{
  "rotation_deg": 10,
  "encoder_head_dim": 16,
  "encoder_drop_path": 0.05,
  "decoder_width": 192,
  "optimizer": "muon",
  "orthogonalizer": "polar_express",
  "adamw_lr_other_params": 0.0011,
  "batch_size": 512
}
Rows from block 2 of the encoder of a small masked image model, named by matrix and row number. Rows with one number belong to one neuron. Each number is 500 + 40 x the weight over its row's rms, rounded and kept within 0 to 999. All counts start at 0. Numbers have three digits each.
Before each neuron's rows are labels from the 100 images, of 14848, where the neuron reaches its highest value: "responds to" is what is common among them; "patch colour" is the nearest of a few named colours to the mean colour under the peak. Only what is clearly more common there than usual is listed. The data: stained colorectal tissue patches (NCT-CRC-HE-100K). In brackets: how many of the 100.
# fc1: MLP up (encoder.blocks.2.mlp.fc1.weight, 768x256), inputs 0-127
# fc2: MLP down (encoder.blocks.2.mlp.fc2.weight, 256x768, transposed), outputs 0-127

responds to: tissue: adipose tissue (59)
patch colour: white (78)
fc1.106:437514473472460523488545526502485477507486490436464529468436539471538457552492486519478520551495529484558536479494489510508478487549500497532488579510458422549503491526472503431472481496521462527487578522462495514565461527518468441518482450547450522477467470529438542495490538490494536566525522548509491560482572499514515546539584476396525488434544489548404531494488430522531480401491
fc2.106:524502552479501495499494474467539529529471492486553453520503491480531527495526499475421407477538477567525449471511505435533534536418487492524567453565574519508583530572538505522503464473548460476471456481434501563530545444469478515423474543478547502546539529404479496492466545536484549435497518429492524522457482401530427519455450535507515485517457482573530520436539482485486491445456

responds to: tissue: smooth muscle (39)
patch colour: pink (85)
fc1.396:475594547507495485463444534522418514432482520471419484416529445519518522458533538521484507554531516526433433515496494480506488513510473546491467528529462501546556617485564468459463492564519540533478483554472461559374525540495496574514481566473493504518448465483493549467479514485518509512500474499452500492517523500559519473507523520560447576468546508440497501514564473489492445494452
fc2.396:478506482488570498535482462477485496559532491468534453532518494576513490455543478507602496461498553510498593463505486484545563481512503530518456511541507485479555470462465494520488482420537496508497529455509429476554509532547466579509484497546471498487447470495458460452514486418495557475493466510531480468456538448486480529501551483514524567525533440521474472469432578423454545471486

responds to: tissue: debris (30)
patch colour: brown (36)
fc1.534:502491565501457453438502556527501511510538476531517437489502524501473567568510457466474534473438514510474535470487459529558509547547523439520536467449525443437522509533455529527505487516492532536562535506549594504433468480539554565552546522478504458534437461449436499523485509544473483521471475460492497472536518519491410511526557472512505442419571472502542475585562556500502550487544
fc2.534:572504496466479550495552471424501466505535499516501521544498460527538508455468527491496553457485530507504518514576477531497462529581432521582470496565449549478375533434534491448506494531469517515526507507488440526520483515552489519545435477421507548448475502526479523512452564474539517455503523482453601502437449501526519489441539524515512516571507543502539522501503409464475498556560

responds to: tissue: lymphocytes (33); tissue: normal colon mucosa (31)
patch colour: grey (47); brown (30)
fc1.65:519523472523607493509518522536472471537479529481530422449538481487510503436515478444529438540483469491477506483438373545474475567426498528478512541478421529521526558499409511519442434565476537542441548527484542480539486429502469498507581538472488516476431466557473521510474438538519514513475552485501477477466474546498564536438506399498464428494466528574560559450519504482529540421466
fc2.65:501527506495504523453489577550495477504481568450552449503385488523527539463491535498532511538487469520487569515479509618503469483526563527551469473435453508536516532506502502523512528411531503550486466494489488486497488515474518523511525575512473436443599506534491557520476585524548523476497522536481513455431534504507509494450527568451448486552540569485474493420502540576558565534423

responds to: tissue: adipose tissue (85)
patch colour: white (80)
fc1.690:553490421485510514580471447480501514549504486477516508517459528470514451517495552551474496535537567529442517496512492510557538540479604426481520542498433497614489520548538455482466431563499502464437432454534468513503526512437548416467456512521504527453431480491489448477474520484530498496533538467452541470440523497493562510532472451528546470476526457562469451441534586530593492495481
fc2.690:537431562511513498470548496471490489542505403521521468506530489461566466482483474483512455540577501452515531476540561491509478487446450562526515554454504520481561468477537516530486523443493497411497492502537515416524475504503433478497520408508482522446524525546467538513451483546513558584436482542504548563543492514489444460543577545517562605444476539443538440485541438557498408497555

responds to: tissue: smooth muscle (51)
patch colour: pink (74)
fc1.606:407470485535486593524523558538502480414531472468490515542501480427445556440522465486484463540482508521487493492536588479468562528489520511489431450508466452463530477515482475439521462486451541427401426492396578475477485507504489544530481492515573535501458451482500498507539535491501556550495493466494513463592504446471496408559467531511503532493519461506541437524482548515545440464456
fc2.606:424476447474606490505490398476438482491454438457463522524455454468533507522532494542537471462573462536540526470433574510556516526506450550522456469539497543543465519525574529489481520563483521481427422484504538543559512453493523414521526490519565488495520513569526468580515495509557536549540503495504550457505572533474475483436430501529439473522495516504566523505463474469473501533429

responds to: tissue: adipose tissue (37)
patch colour: white (82)
fc1.138:467546614524448600479512421572483438589501536482492505551546528455517547516462453468521473558584510507404557476493525467593495477527457457424484475459510439451437497509550492556501583420521562502542479492487531485515465475461511553516559514534486578496515540504562464434495457540508549520501456443554500515428482413541513478526514453517505480448491507461540489512459531507559523517489
fc2.138:485459476521475473487485623517501552431570469505519502432439511516527418530552470482478528451484479463507483552535536486499505511449499475531526577477506510525515474582444547509483564501571456475528485553467503482510519507465584605498487422467542472550507542511462514515511548497495513474491466474418490447524526519514538513523488501451443501438511469457478510515450510426447546551535

responds to: tissue: tumour epithelium (47)
patch colour: white (58)
fc1.183:579504463496495544501476458474451485506401546547409559514494475512530456580479559499453563501552393477481571468501568501577520459451486444587434487499500520579512514561485515522500528547467539477431530512466541503455506469523514529497491495575537460479501488551519498501520532497476528553551432485496525535492507523471423531508539505496475516438497520511468515510578491476387494568454
fc2.183:498537507383475481419511535511511491446578456520583472494530513556509559473540576494512521430449543501477562465459477466494437477476502463487479511576476464473414531440475462532527462497488491540469537504491422500523587494424412525487462538529524503434507433490432478566503489543528506486515533522519497460520529575560548520469489489525473531568433517520470475474441447533585480494555

responds to: tissue: adipose tissue (51)
patch colour: white (75)
fc1.489:547460489520481403544514519514566507428540521546598545420470514517472550510517482560468522474465445475537430450517487535517438472477506513485531537483444487519407479452465465507519477462435481503520436504477490467513522560483480495525544479503456425497468510493465476499486521527485535539531543472534641569541540482427525540489585521526523518600543454491445492503541458503476507502513
fc2.489:449610385466516454506474525532502530551491430506495465427500412521446479505457471501509506468462531572564552494451559493551590492482466412525516606448552477553485500512500506498450478528481468524490485546476514523538444562543562489543434454453481519510498560581511571562501541565517484504447506477486463455548448524493548444564414506434460480416494431470488468469525510460473536528481

responds to: tissue: cancer-associated stroma (33)
patch colour: pink (87)
fc1.601:448505559476469497506477458482480555528597521548498568454454513465473471536532468547597472547466474476570461542510438460563456472506474510483465470457487423500445506516452520475508491488510478500466519483516426501475433502478537555585506437478486477488451549508524579467499497551512517442506475450557514429407471526510529572495441544473528461537468441461530474479584511547514577499529
fc2.601:452491540507448499518516573528406510466446500557429515561555568508404480506485524545521472455534482460450463493436526503531523491508498476542484585493514498553507509426493496418447526466451494471526548418492571511539554510494483461498474512469574524510517526541419473464490483495472524435521538609544417422432485548547476518482532491465492504466513464492471426514466432514503509534502

responds to: tissue: adipose tissue (30)
patch colour: white (54)
fc1.586:492493484596517461545439509481492489526596467488390470532538505547515569514516505614468480560507501445458543505617563571444467468453492499535486558553482505541515543460480510446520528526511521489538462490471477487511449479450496446486525490547474490500447601542491513436541473505465471480462489525602518524455503549456490469463457493523479478519487564451488428470514452464523492508514
fc2.586:499489553502425499464538515480513426489501511538511483513493543527617535467528484487445523520487441519491584384560447462584535506536540456506501510435457512482447587438478539450568493484495445446476434533537472512488479497499515506519524487496515566486581472468459461493486450499567405486530472436473530505447516485456449543475549538553473522530521531575484480553499525530429473522530

responds to: tissue: mucus (47)
patch colour: white (60)
fc1.159:477530455444504574494489488524518464484535498454533490484456496492574493485548525440442536504518534491515516509453452437504517537566509502455495426482386563506503524553538463536501593566593548548565458502486497440488532478454469482457502474488489494485470482496546520424491494431490574534549402457564518522462559503467512453495455562505488497476448510551502474517508475547557533536557
fc2.159:496514569432559567465477557440504542561558481530475475481482443476493470507472518531485472481459512484568531554484525551530463456465526517540490536489536473497451511467482535485396465524490490485515437501437502540533456550491550487524429498548541551426517455538552453515489471556508455432505468557445509530530560538485513494474498464481470533423501475498434471532556476541485540555561

responds to: tissue: adipose tissue (27)
patch colour: white (62)
fc1.400:450479457475492575514513462479463505498521542488545486529525542558623504522487458470444523463486473528510537450513438447515473544567516464442480488542561490463429509523524469479523520478505458492484415517504559490383550532462485525425474521477572425449506498467518576464531573465556505460513425472492473492444527484467480504481488494487538579547524526585486552596535457465554519468484
fc2.400:511515495471520535523494506558502573480500461489447486556479449480526447513457527493478502517531507514530415468505485564512558552590508469456505535511553550495570415522515495456563584505507491520466522587464506431527419506442524528529460556524519520591464487532510547544537505432511508478536486494507586465476528439486486533504487552551448551450499534449518419477509533485454515542484

responds to: tissue: lymphocytes (96)
patch colour: brown (51); grey (46)
fc1.247:480516489496555476469524572504478403522475488581530436570496546559430408465556491567498470536435468540467469505518516464508528493514508530496497506500474536428494455489452488518515506494562413475507472480560511465532458464449438526466502571541462557454510535504470533505482552535468413460485483506452474435470460578477491591501445454553469506408516549468514493561449502473467505486479
fc2.247:415523539508550490485518515440565469564427567513507494508453464473433534553487504541452539494478455511454510535430508528501533452498488481466605471539554521504514472495545528485548522494494548433464568501489473511493559505458535463466389572584425451485527507554520461414494435514524507435510522429553481512499477548491459565459612507508554412518473508513523551546467531460532535455449

responds to: tissue: normal colon mucosa (85)
patch colour: brown (29)
fc1.559:489576417466507559538416541472416501451465520481510465496466492552495534488443552477523495457505523466518461476483469488471514428525474596536435540546538456468435499475466503455548477478558516572507428490513493477476445528440534553407575526566449449457526453425421597486513533556543529547492512608511535492459507481477528536497473514461534512526483431491515468533509520484493468491524
fc2.559:499448485474472564498518489520451532495628461477404508501502509414487517460491475502463474527444509479497430570595549575462452495543484534499556515424526555516481528487449538550527384556522516534483462489468495500485482440522529480491557509469495507488495493456536471521476503559544428526561462548478494431624473494482510537539442537500517521602460510505486489538497424463499583463502

responds to: tissue: normal colon mucosa (48); tissue: tumour epithelium (47)
patch colour: brown (42)
fc1.497:485480486497532534530410555451433502477474506487498566504548468557505505509517517524520382487450465538444488491492555571553473494532540478574549510491540472463484512551454495494555478536560537491507463498503457438482399558505532459528565513452500405485472525459502542502472538544531458479437485525523583488520439485517487477494589539542527528473530428570483525500438521442533530504480
fc2.497:511533452525514530509478475537441466472510546408484549541494491499474518514548565452476486520427476417465426504502505486457489519495518455515444566453562517453450512573533489534518481550547534525493483494459525528455484477562598537439521539477444529482547468501503560557489527500525511512458488473582484503557395587440455522511542534498488510508447484486491494514540443458525536454554

responds to: tissue: adipose tissue (54)
patch colour: white (96)
fc1.410:489498463481549525479581498515488471472478561552471435470544563468502509459493542487574520499544439469523474478503517473508501509483581529459525457475459516441521510462472428656496494554484560556524559465503427470511446472535508471477513500515484527554523529480582510455559475488517411537481480504509544453481497450503496524504448499471509460534532558484473473540501502535477488486467
fc2.410:447489492522457543478468508518521486479435561502478543470488542497449432539499483498569451525556491511533486507512478441463496568504522465484496515506485531492374518461550531496519486520503488585502481578526548473457474559529519523490540527551491489510521528514497506558436593463458513517516429452486528478513527569545429529462510439532443483472413441474496550507502538569540508486483

responds to: tissue: normal colon mucosa (37)
patch colour: brown (63)
fc1.437:522529561443462527438524533486519552444513473420483489477466536498584469474538521469587448469505525493470534464505515520510511444456502423508459528460455556503484521572490421466466447476498532541527505564476487457546400541565541488527549483420541481507551528487419505481525504500558513482558535529479514494515549517530491468585494506513509533528506569476460441532525476536443526526429
fc2.437:509570528469557502518587473495557449491520453530511501491580481534520430501574499546453558509530483444545459455434488511530523576500473532511515467448576491471485470438477533457473569511510508438502531484526497439533498523472410543516477492551512516517561495501564496456453421483500464538510490472523446536566466500520508557517560532588525529476523514565462517491537495486527543413556

responds to: tissue: cancer-associated stroma (50)
patch colour: pink (64)
fc1.498:464483442557485531495455445560513472559509449499538560496445520452497478471507469434451458620541465528520473475446511559557532499492550505423560532460463487493519557581483505526473538504437513435442490428492440429513552493474482525458510522509471502521500550480533473497463526434500537460525520491481532497503518568459471558507531529553493494542461544494424582406540480536451533485437
fc2.498:527460534505510562514547451495467520488524449555490548473478495505543553466526443531393469481484544438474442491512440485527404444495462497480470524511555493503487545474438483507451419565580508508458513542450473556527521471492406510525520494496482465578574569578484476506500490529507468574473485495489478544502516552505451525526502573506537497473488525430484430535463494508490491465602

responds to: tissue: mucus (31)
patch colour: grey (57)
fc1.750:513460475443601481461491473483484517598545466473523500480505477529488528534502500437473486493557484493480504445572478488486464483564484499533505452493530507469509500442516495568507580569543481526562450453566496517498471554451524531506533531469575551492467514487387494521471460544535582496431526478495472463496611545434519466455590545468483519528493400548549519572496541512486477498509
fc2.750:456574459499557494513467505483440580441512460544542489521438414462482542473505540518466512530476478483542460560510437492566505557501559586535546484550469519534508516479560521481534542548540466453458494518496503415544555501425535467535545535462525488455534576415552468406493540498448525422435451520524532468543527474453452504506524467432459563518524455519483419543563448538557504493536

responds to: tissue: smooth muscle (41)
patch colour: pink (73)
fc1.517:527552501521466499486450572469478528537494500496543457569477501543491531505564520485557504441463466529514504463395530491487446495536534502453452499509460548587488421418512500485525465547552556531528492425455547521553399487483478486545478435456486505568561527476511496525458507549533500457477516439481550532480495514534591576521488455422494483517438507381475478519525460558487530484431
fc2.517:478491489482485492517499450513484475489491536533523521578406595527483471538472492531482520559451510522449478465509506484517518561466501498531488452471464552431471495542514523576536509463501532498540432496537368505465523482520517525502484545528477521460470427545432475448492470510557448471548454540470436562518566562534423473528503505506457525524564545470543503455553490549511472521520

responds to: tissue: tumour epithelium (37); tissue: debris (34)
patch colour: grey (49)
fc1.730:564457604468542571504531548550509548496474469499518440510532470531538481528462502527489425521458477501591474553489537509524515519474500368525505425504519526475454526444521516525530547474503493517507495519506451530495498501517533563509487500529515546577473516527478536479467522521495511510507432487495564445503470500478484438531475476595516519435565434455454514448469477505498486573440
fc2.730:482472430520482476515534497454406530451508515516534504531465530458465492453520486535518582490523498554394458501492524544473534476475606442458568482463542465444527489460530493547469505451500562548446487557478509547535468547461459540459488498465564529492492513437451462491532472497530406537490577482490489506551466503426552511571434518476512443512478532550493567440502470529581553446506

responds to: tissue: smooth muscle (41)
patch colour: pink (88)
fc1.22:506524530500530567544554502535502585412563527520546552500485550519490486504577477532552521479491517486551463530469458528525513540509479485566542470517491467491475400476497486529446514446520474463511419528535515433496512474535425511480521527529424475451431498442531402456474480475491491524564525502533559518496572539494458472502494479474526563554547563482519523468587427493530516529514
fc2.22:510529478415529403504527519505522553459485451485544503498443469544504466540528513472539473469466489509530541526500541480558539523437442543549502543494471547489541399556449477531467486498462535496585503514461590508456519522527527495520499413497585460440506491538482539507503491534460547461479460438521570486507552560475558545576479481492464474454508467445506451559484532476505533512482

responds to: tissue: tumour epithelium (38)
patch colour: pink (66)
fc1.338:559555517511428519546490492461454533462494473547547527544524503515491528466499475476505414482560423505423469501473570566510528427548544546544522516439493501491525473525474474495542489575456476524486445606526446481559493515490437442561511530465459563473545543507477572471487541468544528557477547502548481494493506535470446494467432495590480538530502517502476532516451492424465524582482
fc2.338:426525477500500530516490468510486516556500521397502482487489534498447422467476527520528462504521513528457447625558511541475490518518463568539528496538452455478515496510455543506519432499466512494605488494404504560437528515551546535465449500527515462582495456534474523537499561525490528520509545502448515473419505540507465453543557498389437489501504493519482472494446442489516505441523

responds to: tissue: tumour epithelium (41)
patch colour: pink (75)
fc1.120:505502462522446432466495522509507449529487424494429526575498492505471566543463437523495483459510502510591530514538491498563520481541579437498527451508480502499556483499510498455465495489545546461554527407510507499480514542467545469585470435507526431511421531517551504476549502499493558515493513458430465520471570497453550495512488458471434475515485454495449487586437516480458579468540
fc2.120:518500507488552526599569471544509553561435569496558496453489482445452492498529555507473461594502500536492437536551542530485480557543423551450468539492512479535472427493493515531499467560552470430497511508476458516456523489493507553521521524570513477479453483511530473543468571441528584500531508531495547517441559547397434542464510523458485441542507576468469533481497517538400492492491

responds to: tissue: lymphocytes (27)
patch colour: grey (48)
fc1.389:455430472470523432390515521476595492507533565477525513494452451510497441408462540485528485543506464498510445526524414549490519475395470510456527454496551547499546500475490464474477531459476512577514605518513483526479434479476452484518427492580463488531482506488554488479617495517557538458486503590459468504526473512532522498475460522500519504453546442453472554488504462520507479473485
fc2.389:484466506446466470543463506504489489580415484494582533498560443592489522540489495585549500589506458478499504452556504530507430499518571437514485520523498451472464543435488485514519509519471496518525481495554450465543551520487532550457536482553500478524519485498534511491511496513492452457434428474500455518499463594506508518514520432472483461504469482519486577499527474506482572487494

responds to: tissue: cancer-associated stroma (53)
patch colour: pink (87)
fc1.572:542522514406493491533481501500390471420433501539528503518508461501488506510555524428508449511475516566513603507546460405509481498503482438433469484484423596458517484545482446450495584492445511456530461443505483554520519516544508467506437508477449511463487520488497442529446484487480519478462488507547575493497484561583516475472498530512470483471548474481563494538570561578548432502543
fc2.572:495549553502519491482550526478472532503475558509488510441501408451512505463476552474492471457459533535506540498582550508480508502449594453511542427428481532484454451607536544503548540532418463524492521500465513525433467532533557432450583436550514523486530458453496525518516482532435500501478557556535475558488455486436552400460467508526406469518516468480540462495582483504560524495505

responds to: tissue: tumour epithelium (46)
patch colour: pink (64)
fc1.108:426509508426557528479464542584510547482537504470529531456548471461486496485485518495486523546511484518486533455483429513495496359439498561402517478597473475565425503501515466489480517478499542513519513484543449535533525446531492488546525538546466590561474518566528440547500492428455518506534527523535529504503470412547522492498463498554554505512491456432499481522488500451498511541470
fc2.108:539436491474466423491503491467484502518382533514514499561500552540465468432433524483399539549521435478476504528505547530512511494445483548471486464475505469530522496552504462540483414441571574448542458490527472419511505523477552514483446529438513487466456508531538501459457511531548521495500484493521546558465538527520518452480554495550537521540515468551493465473550512553458488540480

responds to: tissue: debris (38)
patch colour: white (51)
fc1.581:522502512427523458509451519496505441520485488470468502513630480508462527501479492538504541579550473466474548446387495486558549482434505512437499491495523497502519475527506545458449539521519553479429584441448582513452457523425530539523535530579479541471443528503511472428494617527566499489430418486485488517426502505505482530539529511539485471470511547542482453449418492490471564551416
fc2.581:453515477464544491475538533466460537470561467553549490516498523489551536420485569486480455511518507461495517479503445547467502535489489534483417540490495575517494584476500502542460577502469462462459478519528514496546509500519440453511508491501511556521544456546501476501529487461514429596523485497472546557498546440482453602464484520462452532565504575482442522465563475563487465478496

responds to: tissue: tumour epithelium (58); tissue: smooth muscle (35)
patch colour: pink (75)
fc1.479:497522520431544513510526459441506494474566537506515473531453489447481534483506598498539538565497525445482446546463543532426503467490543519440508513499466437555512466505458524533460473510493427502502519530509474479470497581516542448512486444478521517526463449519506491540462495523510467509580536536470480496572487426502486526490472501556456541493555537558494546447472506447496492500461
fc2.479:545545564459504491540524501488595499480510492499529438519449507512527565471506469503533502463479450470481522580481432536580465495498560458443552447485511514505512509472502462574449470514530468469507433478543457473486499528491604522470484466542539499462454516457483482535423482567524508504459408457576486514539547495449504452509521476527521511456498489486499529466506411566479538505536

responds to: tissue: cancer-associated stroma (27)
patch colour: pink (74)
fc1.307:494493383555515504557480457511443422500522551567512474493462543492516425451491505580501437495492503460565506504481489497520530545509466449475520526559497494533546437489505557535497510506521499541513526544467583451516535461540468574415482457464500484489457507510508463582470462535440568540471468466494507579517595497436463541443490493501481495469463534520534498533540506422516492481480
fc2.307:510533543548541511498499535521519545584487508507480509511457454423533460545471457529472461485499499494524505499401449520542446489563501574487514541528475574480486493497418489445533482536504502517434521499438468517517514431442503517535513501542516487516468501479497464435520432499604481510381469512544498565541536557515530448505540488424519515510502573425485510516540374466393483490518

responds to: tissue: smooth muscle (46)
patch colour: pink (80)
fc1.542:469517499549528463459482518491502485496405533514473498543477504457539471511462499537485447567481471533571478504532480446511471531572563509530484457477492495469486389494470516556616476425570485517481562504531490514469400511482592460533453485470564534544463513502525548484563533484476485536432490476531426548480465572527444500562478442483480594475446475459505540510446542492376469440523
fc2.542:499439427483548513483554487499575525513486473471548498580461517509478481484435482502543543421520494541601444459484479502512492441533477534423568548455454478502503520530525493532501504510521544458428528512533478512529546559436435554529456495524476485419423472517579504520474503494529515440506436498458459565508484478488541416580487507528443479439526490504487454534444428498553574465497

responds to: tissue: lymphocytes (99)
patch colour: grey (71); brown (29)
fc1.156:553486526463483499487423496554480460394498564561517473497468500490463488629554551493514533474578467510460490555503520539487492516484478483505512527520544439519443428495538535496483540529509429454501502474467541531519536470504439503495539557534498541550469535531563531490448502438439513516483449498492524467477492492507500540489477510561500437512509487468484405542465492454534487500486
fc2.156:496546486491540462472496465546524488549511492489525508483512557396466551500537500483473481498453425467475495547457545485447521487444464504469483545517493523498456437563545531515428398491461475512472481459523430484455490511502470431523454586523500521480531497578497504477505486574544554494482635516509527442528404576449445490521505447569554455525527546519538573419520519460464558518571

responds to: tissue: mucus (52)
patch colour: grey (46)
fc1.244:521482471530490503463483470471438626566542505476452493514466444490470495507476515527546497559475492557469489485524508490483463542523550489468605514396519463454490399574489488482525518459545479470468537532487406451530498497507489520470512508471520559555474507455457521519482492556530492572479462496510491493496457473489581477531532507496469530439513502503513447519558434532477470514475
fc2.244:507515560426514462506485523576523503524498457442572523508525551440502514494422526526447516546566520449487477465501484507476541556437468446497555547491445479467437454502542465557484450589561457477602502499508485500492428476465492472471458566480486534439508498516507526528493565580454472536466482460500503450540494586444443461529542541532451525538539527461494521488551458456554472490556

responds to: tissue: lymphocytes (35)
patch colour: grey (45)
fc1.447:502523524503460512616489411506512479563460515493442471536478509469536418509588503437486439471532499499535461495484440540521442447538447583524470518471480516458466572449499537468427527512510470486528401467468473427484442527555523531551516475533465516498513491530551506562526506454521447496528491478513525494545501504534511547490527484453514520434500519454517508520494425485434527502517
fc2.447:562509404552486475520498517500477433465575546482540490538451498528479515539507398485485567449518497442453488476530578523521517583481543456518419507458458463473508542498504457513542501513577441507562539473561531513503510480441465445509506499432508483503556482538590470549528452495488573477510423542532449513522552496480453450528492502448487483518501494554489474495541496531557443461483

responds to: tissue: debris (48)
patch colour: pink (77)
fc1.409:509524494418492421550423482504520468572453513428547457580446527522480512500457468490528587535522468514486523507512487467502452539478424580528481434535491516489524511480462521444510517411564515511458490428487549464523565575510487440421488476507490575540565412525471504515471555541479508541557583582462549411460505509466521520502533517522550475495499466504524581494470527503539498564473
fc2.409:466483561520564552541496548457467475454430494504488464491587529555539571553461526484477470442531477526489471476473452516489534539468563526500464530474485523584477504507447469439507567514566552504551460464487529513460438449494546474524527492551439538467544517525451539533465493444492516480508547470486449457530517481478515481480524494442484524525447506535412477403515484499515535499504

responds to: tissue: lymphocytes (98)
patch colour: grey (76)
fc1.443:550509505489525522513528549496476435442372477481530509521535479495501467467533498538503520541512529449548528522502501533489505475499490475443541397523532505428464433408514403426440497500497496482534432449501446511529483540471517484489501551564492482480460518502521509529448526440547500461510533395546584538505488521471514492486458556607478490511502528495522478489492525553509449530542
fc2.443:536449450504509490526533481488487523489489517510525434514476498444574532505451501542500478531402457497485439485494439532522519524487589468453498515482536498393572504509574470498450486420541496573447442525503459486622517509435555485454435501482494560538575489453440495475529458515467526479487524495491458525509473406425506505468510556529512573506469511515507460524581522569567498508484

responds to: tissue: adipose tissue (81)
patch colour: pink (74)
fc1.760:516508456475502599496484451521492493491568515524462476564498476513472569484527414444462538529534498488490549476534540475532487488611469511471484464542515504478491593545454491434539468545441559526486513534512472540551546421453497453452437545521478476408517471460500481458457523474523512486525533548513512592467549505502512498477478527517494494561556469560480456519492446476528603491534
fc2.760:535563454556522501525469531447479441509494613477463473509469537515490474514535565440532438449494567472541544565534485455503496464513524442482476416493523576428525411470474512440487453508500439617482415493495549492534469577484506519532424475554484467509479484563490557535485458525516526551530498492592520542521501568489537539479560519440505537508457477480455501551481522605488498460535